{
  "dataset": "retinal OCT scans (Kermany 2017)",
  "train_examples": 98430,
  "image_size": 48,
  "mlp_ratio": 6,
  "fused_qkv": true,
  "inner_norm": false,
  "num_experts": 4,
  "moe_every": 2,
  "optimizer": "soap",
  "eps": 1e-08,
  "max_precond_dim": 1536,
  "adamw_lr_other_params": 0.0027,
  "warmup_steps": 1420,
  "weight_decay": 0.1,
  "adamw_weight_decay_other_params": 0
}
Rows from block 7 of a small class-conditioned image diffusion model, named by matrix and row number. Rows with one number within an expert belong to one neuron, the router's apart. Each number is 128 + 24 x the weight over its row's rms, rounded and kept within 0 to 255. All counts start at 0.
Before each expert's rows are labels from the 100 images, of 14976 (inputs lightly noised), where the router gives the expert most weight on average: "patch colour" is the nearest of a few named colours to the mean colour under the peak. Only what is clearly more common there than usual is listed. The data: retinal OCT scans (Kermany 2017).
# router: router (model.blocks.7.mlp.router.weight, 4x192, trained with AdamW), inputs 0-95
# up: expert up (model.blocks.7.mlp.up, 4x96x192), inputs 0-95
# down: expert down (model.blocks.7.mlp.down, 4x192x96, transposed), outputs 0-95

# expert 1
patch colour: grey
router.1 [ 50 136 140 192  98  81 186 107 133 128  76 114 156 145 151 117  90 128 127 147 180 178 135 135 152 155 146 125 141 142 132 137 141 118 101 119  98 116 152 132 138 135 128  83 132 124 109 103 114 137 134 121 122 109  86 199 112 153 135 166 160 110 151 120 131 141  95  84 120 174 121 132 147 127 131 119 126 153 156 145 113 135 119 131  93 162 125 113 105  85 152 108 119 131 110 132]
up.22 [136 107 161 106 114 180 101 134 136 154 151 102 118 123 151 117 126 149  88  96 109 148 111 117 152 120 126 155 106 125 180 107  87 106 170 137 132 134 156 139 126 154  91 159 124 127 104 124 129  94 113 147 151 131 146 121 174 143 156  75  87 137 169 142 113  80  98 158 139 130 122 104 133 125 133 108  91 121  97 111 152 139  97 146 110 102 126 171 142 137 129 155 175 161 139 108]
down.22 [152 133 110 130 128  88 102 144 138 134 175  96 115 122 140 188 143 150 121 110 128 122  94 122 159 104 103 121 119 128 135 123 149 118 118 116 140 174  86 157  88 116 152  81 146  86 150 135 136 109 105 106 122 122  73 126 145 132 100 129 123 102 163 112 143 112 155 137 127 144 109 109 137 115  97 117 131 149 110 118 163 125 102 169 118 135 114 125  98 146 100 136 129 160 112 130]
up.23 [199 139 133 138 168  76 117 130 167 105 144 145 153 127 150 165 103 150 110  94 119 167  95 104 107 132 131 151 137  91 147 138 154 149 140 167 129 138  67 141 149 124 123 107 129  78 138 130 141 165 141 146 104 143 121 111 121  93 124  94 155 147 133 138 143 108 137 177 112 128 125 128 128  99 125 126 100 121 103 130 141 123  87  87 123 112 116 112 142 150 130 116 142 125 114 122]
down.23 [156  84 124 124 105 163 116 129  95 147 103 117 129 123 107  86 132 146 120  88 180 150  84  91 113 157 111  96 169 102 145 135  83 142  86 117 149 118 102 107 133 147 142 135 124 146 133 163 148 113 132 148  85  95 152 171 104 142  97 113 138 144 127 118 116 145 137 135 147  99 141 117 127 143 129 137 160 129 102 132 135 169 131  80 145  98 115 166 129 125 135 130 127 132 114 153]
up.24 [125 115 144 163 163 162 117 165 106 136 114 130  86  98 139 123 150 128 133 138 111 114 127 116 106 141 107 117 108 175 112 131 133 181  91 156 152 160 133 111 130 107  88 126 117 131 121 130  89 164 150 139 130 166 160  98 106 133 128 173  95 134 132 124 152 131 194 150 121 107 164 124 125 119 135 121 126 121 146 142 143 139 167 149  87 150 158 106  94 135 114 122 129 162 145  63]
down.24 [165 128 133 106 147 122  99 154 158 142 128 137 143 123 114 158 121 146  80 128 111 149 110 136 144 110 150 164 129 152  92 107 122  90 150  80 145 145 135 148 106 104 150 131 117 124 169 124 156 133 134 122 160 149 110 145  96 133 125 167 117 103 128 140 174 100 112 110  97 138  82 145 196 138 125 129 127 120 128 129 113 130 143 135 120 125 177 147 110 136 103 103 157 166 117 127]
up.25 [110 137 133 130 112 138 156 158 118 113  92 107 116  86 155 143  99 136 128 173 133 125 164 149 157 114 130 144  96 143 139 110 132 127 105 134 146 123 175 133 119 170 119 136 135  92 124 110 105 143 151 108 128 135 100 101 171 131 108  99 115  67 159 138  88 125 147 151 139 169 126 128 133 107 149  93 135 146 172 170 131 118 177 147 109 147 116 130 101 123 142 104  92 156 129 117]
down.25 [160 115 147 135 139 137 125 131 161 137  82 102 119  92 138 126 147 140 102 177 141 148 152 123 143 119 111 138 115 149 162 100 121  93 140 133 135 104  77 107 123  79 127  78 124  97 133 134 119 146 155 126 127 138 171 162 142 146 133 146 135 143 153 139 137 117 100 129 137 143 131 160 111  92  99  84 163  66 165 127 103 112 152 118 160 143 136 106 175 121 128 152 119 127 135 166]
up.26 [165  99 116 138 125 162 135 124  81 160 108 129 100 121 108 114 119 118 137 125  85 117 138 141 107  83 123  85  96 124 134 131 111 127 140 141 122  90  99  94 135 106 146 180 103 190 123  78 121 117 109 154 140 168 145 138 160 125 122  92 130 191 124 129 140 137 150 162 160 122 149 119 107 142 129 142 102 129 104  80 154 111 112 128 149 116 134 167 128 145 137 141 162 120 161  69]
down.26 [ 81 127 132 123 115 159 123 167 122 137 118 129 136 114 180 120 128 151 115 128  66 154 136 144 195 105 112 136  50 121 202 138 176 188 117 115 167 142  98 131 152  95 119 142 139  85 130 161 154 138 158 170 141 144 140 140 126 116 126 137 140  61 118 156 137 141 105 115 120 151 129 113 101 128  91 122 116 100 102 129 121 104  97 143 115 141 102 170 130 127 147  99 140  91 136 139]
up.27 [144 154 134 142  95 126 112 126 138 126 152 159 112 107 146 138 168 152 141 143 154 147 138 107 114 152 110  87 135 128 117  73 112 134 109 143 134 128 148 135 142 138 130  97 189 127 150 115 153 153 141 155 125 179 127 101 125 170  92 139 150  92 121 105 138 146 123  78  81 140 140 138 151 101 151  87 117 154 148 177 154 119 152 132 122 152 139  82 114 127 111 137 106 115 133 173]
down.27 [ 92 103 159 142 131 151 120 129 129 153 152 142 132 101  88 108 164 134 152 156  98 149 141 164 106 102  85 108 100 138 180 110 174 138 151 129 136 131 113 104 127 101 111 185 162 137 127 107 124 139 134 142 111 157 125 124 156 130 140  78 138 135 123 167 177  95 126 116  98 123 126  91 134 136  87  79 104 108 129 130 123 127 148 119 115 134 109 126 162 114 173 158 119  96 124 100]
up.28 [127 126 166 134  84  92 127 109 142 109 102 145 112 119 111 147 134  98 191 145 151 135  98 144 119 172 113 111 102 133 166 134 104 108  89 111 169 119 139 122  98 143  98  96 181 145 119 129 158 100 107 114 123 139  96 152 135 139  64 131 144 117 105  96 168 162 120 113 114 129 142 121 116 106 143 110 123 132 125 150 127 112 127 139 148 177 172 145 113 115 149 118 125 120 171 152]
down.28 [ 95 119 169 145 149 109 130 153 118 135 139 155 136  99 150 112 194  97 142 136 110 147 154 144 144 149 145 144 142 157 154 107 151 163 133 107 132 118 129 135 129  99 130 158 161 141 149 106 136 122 119 126 132 130 120  97 165 124 154  95 100 126 124 176 165 110 115 139  91 137 115 100  93 119 113 101 110 157 129 145 173 140 116 124 123 198 154 117 158 111 124 153 129  84 105  71]
up.29 [169 107 126 138  92 152 160 172 131 149 144 125 142 118 136  98 134 142 153 128  72 149 119 119  97 123 135 156  94 140 116 114 143 161 129 127 154  77 107 144 155 111 138 104 116 153 114 110 129 166 157 128 129 177 130  96  99 119 100 141 148 140  97 125 133 115 158 116 116 128 146  87 132 145 163 113 149 113 151 132 146 130 138 133  91 132 157  66 149 139 123 152 135  88 128 160]
down.29 [132 170 126 143 101  80 124 169 146 128 157 120 127 109 101 140 146 121 170 113  90 143 135 156 141 133 138 104 149 125 167  97 131 100 113 152 190 102 132 119 119 137 116 124 131 131 161  92 131 150 155 102 145 126 104 183 105 147 109 163 109 144  82 154 112 108 107 133 137 141 123 171 108 118  96 101 153 101 164 138 120 133 140 126 128 149 135  87 132 136 134 136 131 110 151 168]
up.30 [122 124 119 128 127 115 106 104 119 139 138 118 136 127  81 101 106 159 109 113 106 141 153 112  56 139 165 131 176 116 130 142 110 121 125 144 115 143  90 134 150 125 145 128 113 197 132 161 152 156 126 134 142  80 130 112 144 137 145 148  95 166 100 126 153 131 148 148 151  95 133 125  73 140 127 120 119 126 125  98 140  95 159 113 174  85 122 159 123 148 130 181 134 110 114 125]
down.30 [194 134 123  99 144 148 116 123 123 113 112 135 109 153  98 110  74 134  44 116 193 132 126 150 112 117  74 120 225 137 125 141 116 151 107 130  97 138 151 122 143 111 134 158 118 126 147 145  91 121 145 132 127  93 131 122 102  96 102 131 131 161 157 138 106 166 179 147 126 137 132 144 153 132 119 142 123 115 123 134 135 112 158 105  81 106 134  91 142 119 127 134 122 166 126 163]
up.31 [155 105 115 125 115 102 113 148 144 118 154 135 129  90 124  86 142 138 123 133 114 148 125 117 137  85 129  96 119 140 142 175 157 131 174  99 160  81 134  92 121 144 136 136 126 138 135 116 114 169 131 195 129 109 105 120 123  73 107  78  88 138 109 136 112 134 127 135 129 160 148 138 146  99 124 156 113 112 139  99 146 140 134  92 143  90 109 158 114 132  96 135  98 121 166 122]
down.31 [141 136 136 112 147 178 109 121 165 135 144 130 113 103 136 156 158 129 120 151 173 148 102 116  65 140 133 161 109 175 107 147 133 136 116 163  84 104 121 102  97 110 122 109 109 140 121  70 150 127  98 108  96 141 158 129 103 137  97 108 127 120 110 125 130 131 110 163 113 103 126 141 136 127 139 179 150 156 146 116 133 136 136 106 151  93 137 160 149 154 122 134 154 152 100 126]
up.32 [135 104 141 134 154 150 133 144 104 118 156 177 152 107 122  99 119 134 141 100  95 111 126 120 116 110 146 106 119 103 137 109 130 112 108 142 126 108  88 162 166 164 109 114 113 168 120 139 134 156 119 165 137  94 153 107 132 112 120 158 140 164 116 144 123  96 140 123 154  81 173 133 104 141 115 158 150 143 144 108 151 143 127 168 182 117 122 180 161 146 130 109 121 118 101 103]
down.32 [141 150 143 129 136 148 114 128  89 133 153 151 104  88 135 125 123 169 110 108  92  94 132 136 144 103  94 180 102 107 120  96 125 101 126 119 131 136 115 143 149  96 155 134 144 169 111 148  97 136 124 115 170 106 115 123 134 137 111 106 159 108 153 128  95 136 159 144 146 112 127 149 134 126  98 156 122 125 116 129 108 132  66 147  77 127 142 142  86  92 107 126 134 127 125 137]

# expert 2
patch colour: white
router.2 [164 122 138 128 154 152 107 102 181  98 191 153 138 115 104 135 135 116 151 136 100  74 146 154  67 157 138 118 115 169 100 134 138 151 116 124 135 169  88 131 130 118 140 120 123 153 117 186 159 109 125 136 121 148 168 152 120 133 132 144 105 178 102 117 128 132 101 123 132  75 144 142 106 125 127 135 137 119 144 104 116 122  84 118 145  91 141  72 105 101 132 119 135 145 121 154]
up.22 [108 127 123 105 115 123  80  97 122 128 126 113  78 123 160 106 123 115 144 101 154 126 108 138 126 162 129 129 141  94 150  97  91 105 148 112 155 139 176 155 140 132 124 147 135  78  99 138 144 136  93 187 112 112  83 137 157 145 151 120 101 129 171 173 103 109 137 163  98 132 100 154  99 106 107 111 134 117 116 131 143 107  99 110 112 135 114 178 130 104 130 116 125 155 156 105]
down.22 [120 128  90  97 134 123 113 103 152 158 153 109 143 153 101 117 124 133  93  94 136  96 119 123 109 107  89 109 109 157 122  93 154 152 125 127 124 152 109  71 130 142 125 116 141 112 121 142 155 133 115 160 110 139 107 106 195 100 124 130 157  87 143  97 168 118 115 110  95 132 126 105 106 149 117 109  98 166  97 129 127 133 112 144 142 129 132  36 117 130 135 154 149 178  96 120]
up.23 [141  90 103 153 147 125 129 129  78 107 169 124 104 121 176 133 100 133  92 142  97 141 101  81 131 162  89 109 117 156 150 158 107 163 161 128 158 129 144 146 160 140 182 119 151 107 147 115 119 117 123 161 155 130 124 123 150 112  98  93  89 131 171 195  97 148 156 140 159 121 134 130 119 162 125 144  77 158 109 101 157 168 123 144 110 141 108 108 136 157 146 128 109 148 120 109]
down.23 [146 149 131 103 161 134 111 157 126 143 116 129 115 104 107 123  97  99 114 129  83 114 131 158 159 114 115 174 127 163 146 165 162  58 112 120 131 161 105 120 149 151  58 123 136 112  84  87 101 107 128  97 118 137 135 121  92 120 133 113 107 108 115 121 107 174  77  88 141 123  99 125 148  79 118 154 122 148 129 134 119 144 129 116 114 141 115 102 125 129 109 123 125 111 147  93]
up.24 [132 117 160 112 120  97 133 156 116 108 103 125 105 118 165 127 154 141 194 123 128 127 102 125 152 112 136 182  95 141 144 123 101 195 146 136 124 119 132 149 142 108  93 135 122 101 141 121 145 156 147 100 135 179 145 120 131 163  92 145 122 152 119 121 122 113 101 159 124 138 153  90 118 130 156 108 141 150 135 130 128 119 136 121  75 142 142  98 139 105 143 106 135  62 161 141]
down.24 [120 126 155 129 122 122 135 136 184 147 152 133 163 149  97 136 121 143  81 135 133 118 146 163 161 112 135 118 102 118 116 137 153  75 125 143  87  93 120 104 120 131 157 138 130 165 141 143 181 140 140 112 137 155 106 155 162 107 177 152 173 126 120 133 116 126  86 125 145 125 131 169 102 148 122 118 128 122 139 118 168 137 118 127  59 134 134  19 114 151 115 151 110 225 134 160]
up.25 [150 113 117 100  99 135 120 110 152 137 131  99 112 113 129 148 120 106 122 169 120 158 149 126  97 113 105 147 150 137 145 173 118 114 103 122 142 142 177 143 171 119 168 144 114 127  97 101 124 116 197 145 131 112 102 104 151 146 124 142 131 127  88 118 127  80 108 153 178 115 124 133  98 126 141 125  36 161 126 139 150 102 132 148 117 122 105 143 127 104 129 103 138 149 100 128]
down.25 [111 124 109 150 166 127 130 136 109 156 147 103 130 132 164 134 133 134 139 165 151 135 155 136 140 145 189 110 156 129 137 145 136 123 155 149 129 156 123 127 123 148 138 118 135 142 144 118 122 106 185 120 146 129 162 125 165 108 146 150 108 131  68 144 118 137 102 101 166 122 124 105 114  96 144 137  63 149 124 154 114 122 134 140 147 116 107 121 123 134 113 148 131 144 183 147]
up.26 [109 122 132 122 105 109 149 138 114 194 107 161 128 147 174 130 105  96 154  99 126 112 118 109 179 122  98 103 109  96 129 120 112 102 109 113 100  97 148 112 162 104 162 104 115  79 112 124 147 120 141 125 130 143 106 128 138 102 111 109 136 119 115 145 123 102 147 167 110 118 111 131 137 114 144 146 128 146 104 163 140 114 154 113 143 139 114 167 161 150  94 110 130 112 172 142]
down.26 [152 132 163 142 136 100 107 110 103  74 118 145 104 168 138 129  93  83 106 124 143 118 175 150  98 116 174 168 136  96 144 162 166 134 157 137 111 108 142 146 172 155 120 183 109 149 129 110  79 140 122 157 144  87 145  69 139 109 159 144 129 144 133 126 100 135 113 137 108  97 157 145 140 168 108 159 114 118 122 164 116 133 109  96 138 119 100 103 107 118 154 110 143 112 130 146]
up.27 [195 141 176 125 105 143 145 124 166 101  66 142  91 122 131 120 156 167 126 134 133 165  83 121 127 155 125 118 140 111 156 100 121 134 104 130 106 126 137 138 175 165 144 139 141  59 127  82 112 127 118 147 179 108 125 102 113 134  95 137 133 110 144 133  98  92 120 149 133 152 137 123 144 113 129 111  85 131 167 141 150  85 154 105  91 159 100 135 104 121 130 155 105 210 102 145]
down.27 [111 110 145 147 120 155 118 132 121 128  68 141 147 135 125 145 177 166 124 116 153 165 102 138 113 127 148 130  89 102 114 136 130 129 153 112 129 154 156 134 139 116 107 135 104 150 123 155 113 113 106  86 142 141 128 143 108 163  94 103 116 100 155 110 142 148 114  98 121 126 116 137 157 127 131 145 130 144 107 127  87  91 145 105  97  98 127 133 152 109 105  95 168  96 115  86]
up.28 [152  92 152 129  95 113 124 161 110 132  85 107 142 181 184 151 136 100 144 127 150 107  87 152 161 107 127 141 124 110 148 114 143  77 143 129 113 100 134 122 102 112  80 120 100  79 135 135 139 121 148 112 129 151 111 122 154 132  99 102 175 140 111 127 125 104  87 115 139 122 117  73  73 149 144 118 130 131 148 162 166 156 150 170 121 172 147 158 166 130 106 120 127 104 166 114]
down.28 [134 161 164 135 140 132 148 149 111 120 129  97 122 187 149 130 162  94 143 135 155  82 136 120 131 158 127 121 146 130 130  98  93 172 123 112  73  91 154 142 106 119 184 134  98  90 134  97 142 129 149 150 159 124  94 145 172 130 155 138 130 121  86 120 143 100 133 109 142 173 147 170 124 111 114  91 133 137 133 144 179 147 132 167 108 133 154  98 102 121 146 110 118 118 118 147]
up.29 [157 134 148 142 166 124 143 122 154 123 137 135 123 127 144 120 133 104 166 115 103 121  99 117  93 112 120 171 116 125 107 170 190 146 127 153 128 130  94 172 113 176 105  99 109 101 119 123 182 101  91 133 135 153  98 126 120 136 147 124  96 165  97 107 170 137 153  94 142 130 142 128  92 136 133 130 127 144 108 118 126 135 119 168 145 129 118 109  82 151 117 109  88 157 142  99]
down.29 [157 142 140 109 113 136 136 127  61 131 153 148 120 110 173 121 135 132 138 134  64 108 105 120 146 141 122 131 117 164 124 154 119 156  81  87 166 155 163  82 127 112  95 128 138 115 131 126 102  97  82 126 129  91 191 103 137 134  88 148 135 112 110 119 126 112 139 165 157 112 127 121 143  78 126 143 119 125 137 118 140 147 115 149 134 133 112 179 163 112 115 120  86 168 126 137]
up.30 [160  84 146 125 132 102 142 163 140 145 106 181 107 122 155 135 114 145 111 119 126 161 160 115 118 157 148 142 142  74 143 100 118  98 162 132 122 134 124 119 131 118 115 115 114 134 142 119 128 121  95 145 157 115 111 123 105 118 148 117 157 156 175 118  79 131 128 148 104 125 160 135 124 168 122  70 121 101 138 144 160 119 150 105 118 124  77 141 140 111 100 118 141 148  92 164]
down.30 [120 167 132 112 138 169 128 158 123 147 103 148 134 128 154 106  90 155 137  93 111 158 179 127 133  87  95 126 139  93 164  87 128 123 112 140 152 143 112 104 113 138 137 118 112 132 108 102 125 130  92 110 154 112 121 130  93  97 115 119 144  98 136 143 114 169 105 123 106 115 109 147 124 125 150  99 121 118 112 145 104 117 112 106 127 103  71 148 116 145 167 146 145 125 142 133]
up.31 [131 162  95 165 168 113 141 149 121 150 127 186  90 105 158  98 100 161 139 162 131 121 150  95 102  80 133 122 131 170 179 199 122 118 161 120 128 113 149 119  80 129 139 142 112  94 158 118 124 159 154 138 124 129 142 111 150 158 133 135 133 125 110 151 110 135 128 135 178 134 170 122 133 164 138  95  92 103 116 100 136 117 141 163 149 153 118 147 138 140 103 122 138 129 136 141]
down.31 [128 172 117 139 150 112 162 153 132 119  88  88 121 163 104 112 124 103 161 116 127 161 142 118  81  99  68 168 119 125 132 105 144 136 136 112  98 156 127 134 180 124 175 135 127 158 137 134 147 127 105 123 143 100 146 139 159 175 137 106 130 114 159 136 146 143 130 124 100 185 126 147 116 141  79 141 174 122 125 122 103 169 128 102 134  99 130 192 156 150 138 116 107 169  92 146]
up.32 [109 128 139 126 130 109 114 157 103  91 148 120 110 113 124 118 119 104 115 127 123 117 110 111 181  88 101 102 109 108 115 129 124 151 146 137 155 124 141 133 168  89 110 104 143 103 155 119 109 130 121 169 162 129  92 125 168 114  53 104  86 151 147 176  56 138 112 169 114 156 101 138 115 128 106 145 115 149 106 141 170 130 170 126 118 142  81 143 110 129 145 104  93 126  94 147]
down.32 [170 138 143 135 158 133 117  97 119 170 151 118  98 148  84 139  84 109 145 120 131 114 139 123 133 103 156 121 134 133 158 137 142 126 124 127 120 159 138 136 157 172 143 120 146 154  85  74 144  54 150 129 163 114 163 139 103 122 136 121  96 182  95 118  83 172  92 136  96 107 173  95 124 139 150 170 106 107 138 164 151 120 139 122 113 115 105 126 117 122 136 181 112  78 126 120]

# expert 0
patch colour: grey
router.0 [122 145 137  77  86 125 120 141  68 136 121 133 120 165 162 135 120 151 135  99 135  89 111 110 116  98  88 165 108 115 149 123 127  68 187 120 121 141 129 102 125 136 137 177 122 105 169 120 140 119 132 151 109 109 126  66 134 108 118  86 127  85 133 119 129  87 151 170 136 118 132 111 146 144 130 170 120 144  95 151 133 132 181 125 173 137 131 152 161 198 102 127 149 114 131 155]
up.22 [161 132 141  98 112 114  97 145  90 138 135 158  95 116 146 176 109 103 123 130 124 104 126 113 115  89  96 112 133  95 114 105 141 119 130 147 154 115 131 144 116 122 155 167 120  69 155  95 131 158 120 132 111 138 116  90 127  71 139  80 127 112 116 169 132  80 162 169 128 140 143 137 104 143 160 132 131 134 153 119 147 117 167 137 146 130  98 203 144 124 121 123 134 108 151 128]
down.22 [ 96 156 134 144 118 120 140 132 169 118 153 138 133 119 100 120 108 125 144 144 103  99 143 124 109 114 178 119 125 126 138 140  85 136 132 117 150 138 144 109 139 130 134 141 151 177 123 117 132  96 108 107 160 192 147 149 149 147 136 110 116 172 143 123 119 162 100  96 122 142 133 125  89 131 118 153 158 135 142 144 108 121 176 142 110 177 128 213 126 153 125 144 123 191 139 104]
up.23 [122 112 103  88 116 121 110 123 187 141 145 102 142 153 132 125 111 168  88 132 124 148 116  96 124 136 121 114  79 129 159 119  84  85 153 134  90 132 114 130 134 138 147 141 130 156 138 108 126 111 120 181 127 119 147 147 183 122 145  93 157 143 144 137 121 121  81 159 121 105 100 124 178 125 144 128 106 112  91 108 186 109  99 127 123  98 126 145 137 120 138 140 155 108 142 126]
down.23 [112 119 153 130 110 121 158 166 137 112 145 119 155  90 133 105  94  93 104 148 114 127 163 107 105 129 127 157  77 129 134 138 129 122 141 140 126 112 124 107 153  90 106 144 120 155 124 167 129 151 136 101 140 132 170 115 129 133 107 115 100 156 132 134 100 180 135 144 145 137 128 127 132 106 139 124 145 121 171 139  84 138 167 124  61 141 119 174 138 138 134 123 130 135 137 156]
up.24 [111 138  99  99 115 141 121 114 157 130 137 132 130 151  95 140 127 148  93 128 105 137 146 127 160 159 111 118 151 120  96 125 110 136 131 134 162 137 138 146  97 114  94 141 182 126 137 129 155  75 103 137 136 130 122 182 171 139  91  77 154 139 152 128  96 138  94 130 156 147 102 122 117 134 134 109  69 107 109 113 157 107  84 161 160 150  50 135 115  93 163 139 141 120 124 146]
down.24 [136 140 118 166 131 119 164 134 106 108  91 120 135 120 119 133 129 110 103 129 130 110 113 114 121 137 149  83 147 126 123 148  87 147  89 162 100 148 132 152 166 161 118  96 144 127 131 167 142 122 138 120 119 150 146 107 128 129 106 101 109 136 131 139  88 146 147 126 165 124 132 117  86 123 152 120 129 160 165 102 112 123 141 124  90 145  92 104 125 151 119 158 102 125 155 128]
up.25 [141 143 148 124 130 164 122  79 141 140 126  91 106 115 155 130 120 146 107 129 138 118  55 117 102 143 131 129 106 102 150 142  96 131 166 170 154 130 105 149 112 112  63 133  94 134 151 128 102 133 118 159 149 111 122 122 175 104 137 149 115 122 133 149 131 144 114 156 111 131 144 145 111 146  73 126 109 105 106  77 191 131  99 119 110 111 130 168  98 183 154 139 164 145 128 128]
down.25 [159 177 111 149 150  97 132  93 153 137 130  81 144 111 132 134 153 123 124 144  79 116 166 125 126  89  89 107 137 129 120 150 186 127 125 118 146 169 147 110 122 131 137 113 171 117 119 138 125 122 118 130 141  94 134 101 118 122  99 138 154 117 170  70 198 137 159 109 140 133 149 136 169 114 163 164 137 152  85 110 134 146 137 139 122 151  88 136 170 152 104 139  88 123  82 122]
up.26 [151 105  91 128 138 164 131 139 120 156 128 144 112 110 113 137 111 133 123 102  93 102 135 135 126 152  76 136 116 125  92 136 117 165 159 138 151 132  86 147 123 110  96 166  82 126 129 133 135 129 142 135 134 122 155 120 152  74 109  85 126 203 117 164 150 137 164 168 144 117 154 122 125 133 116 164 124 142 128 119 143 162  89 173  73  91 150 143 147 134 156 125 172 133 165 116]
down.26 [ 79 127 130  91 130 181 117  91 165 148 122 154 103 119 104 138 187 123 185 146  87 113 115 107 143 118 147  90  89 103 156 117 180 132 130 114 142 123 127 128 128 120 167 132 118  94 139  88 147 134 126 153 119 112 150 135 115 158 114  71 162 139 107 106 135 112 130 134 118 146 125  97 122 138 119 131 147  99 175 143 157 125 127 169 149  70 135 145 111 159 135 126 133 109 113 139]
up.27 [141 100 102 120 142  81 130 101 113 131 122 168 108 100 145 154 127 121 144 119 132 110 119 126 153 165  95 133 113 149 118 114  99 158 119 133 195 135 130 122 155  99 104 103 123  99 148 149 115 169 126 152 116  84 132  91 185  87 101  99 113 158 129 164 141 153 139 169 158 104 141 117  93 115 129 124 104 133 142 113 147 132 111 128 101 160 103 158 107 129  91 122  82 164 139 107]
down.27 [121 130 131 165 132 148  97 100  78  97 109 137 136 129 178 121 131 144 186 125 160 155 117 168 104 111  90 133 154 121 108 127 151 138 150 126 126 123 128 152 153 142  99 132 115 125 109 127 102 177 119 160 130  83 150 143 104 120  66 140 116 145 129 112 156 121 133  97 143 142  94 135 137 104 105 144 134 146 103 117 132 164 109 122 201 149 121 168 157 109 148  99 116  72 128 146]
up.28 [ 67 104 114  59  66 102 123 141  97 142  73 141 102 166 155 147 118 110 134 148 143 101 148 102 169 104  91 140 141 104 118 103  93 100 124 140 113 100 168 143 139  89 155 110 138 107 142  86 141 132 137 147 118 117 102 116 121 109  94 117 126 103 142 143  74 106 121 139 140 162  77  95 171 116 134 125 103 151 154 156 150 127 168 119 144 136  85 175 126 123 119 121 120  93 116 140]
down.28 [153 113  53 140 156 164 134 103 133 151  65 133 136 100 141 130 132 156 129 144 141 130 116 109 109 133 120 103 162 182 127 121  99 116 122 134 146 138  95 119 116 122 106  82 144 171 141 179 144 124 135  74 117 153 124 161  79 129 121 138 166 190 136 119 144 174 123 119 154 119 103 119 138  99 150 102 156 137 104 119 111 128 169 128 113 161 120 196 157 138 122 149 132 175 120 124]
up.29 [143 166 132 148 169 124 153 123  85 100  99 131 105  90 136 138 126 150 156 126 108 115  85 132 104  90 125 103 107 119  90 137 112 136 169 146 141 117 140 152 114 117 151 104  86 117 121 101 125 144 113 153 158 173 128 135 141 122 177 120 129  95 111 130 113 177 149 146 103 147 161 119  83 133 116 145 104 116 128  84 162  66 126 162 136  91 119 123 112 148 154  76 152 125  93 128]
down.29 [107  92 112  96  78 140 145 139 116 121 133 141 109 117 199  85 167 170 168 140 126  95 144 125 126 151 164 123 143 115 118 113  82 140 144 131  91 133 128 108 125 133 117 122 114 103 143 148 144 174  83 166 118 111 127 116 125  94 163 136  93 119 119 113 129 102 101 120 109  90 118 129 125 104 112 114 130 164  81  97 155 126 133 156 144 111 148  89 139 130 133 126 182 160 139 128]
up.30 [181 160 114 135 151 137 179 112 113 123 160 157 132 117 122 133 116 160 130 109 123 154 143 168 130 157 121 168 132 121 154 166 119 141 131 128 155 178 120 124 159 143 104  92 163  82 139 138 114 155 141 159  63 103 162 127 149 136  87 125 150 179 148 140  93 115 103 124 136 127 130 131 106 112 139 125 132 107 139 143 174 118 112 116 116 188 111 137 134  93  92  94 137 154 111 128]
down.30 [127 121 128 142 149 138 103 140  91 130 172 136  94 136 159  95 104 126 143  91 147 148 140 145 129 142 131 163 158 126 118 151 147 140  79 128 132 158 114 141 122 149 115 162 129 145 126 106 115 153 154 156 138  89 103 121 129 117 148 160  97  99 109 126  88 122 117 132 101 162 149 106  79 164 113 148 135 113 128 125 119 129  63  97 140 129 114  91 119 180 159 124 147 128 122 169]
up.31 [112  59 180  96 134 156 137 115 115 134 123 132 132 150 193 159  76  86 159 135 122 113 126 146 122 132 121  84 119 135 118 153 121 123 128 177 140 149 104 139 167  99 123  85 137  99 144 129 113 110 111 114 145 191  74 149 133 120  85 138 117 116 127 141 135 124 148 121 141 115  73 107 128 134 139 139 122 119 144 145 146 137 145 157 105 173 120 101 124 124 122 128 103 118 144 116]
down.31 [157 181 170 158 183 110 136 153  89 110 135 116 111 163 104  92 115  84 135 144 127 114 152 126  87 116 152 168 114 124 111 121 139 143 134  82 116 141 148 116 166 158 146 161 132 107 124  88  97 123 138 174 152  94 158  68 119 139 140 114  90  98 136 107 111 168 131 120 124 156 219 136 142 133 120 154 143 130 157 170  97 161 119 115 129 142 104  99 141 138 140 101  78  89 111 150]
up.32 [123 136 155 136 116  96 115  99 157 125 121 112 128 126 130 143 124 111 139 118 153 116 114 130 151 143 129 106 157 108 106 133  89 127 123 111 126 118 161 142 118 127 137  86 159 112 104 157 141 150 106 120 115 148  76 188 105 175 138 116 121 136 151 151  84 114  85  84 143 151  67 132  89 130 129 110 108 148 129 147 145  97 102 118 146 142 119 109  97  92 114  66 139  88 101 130]
down.32 [ 96 116 155  89 124 107 152 167 145 141 140 101 136 140 125 103 126 108 139 123 123  92 129 127 100 140 111  88 118 156 163 146 142 129 115 144 126 140 126 122 147 128  89 135 142 177 130 110 143 144 124 155 112 100 160  84 168 105 107 107 151 133 136 121  97 160 121 153 157 110 182 115 107 135 141 125 113 136 140 135 143 143 120  97 114 152  83 133 141 146 170 161  96 119 155 142]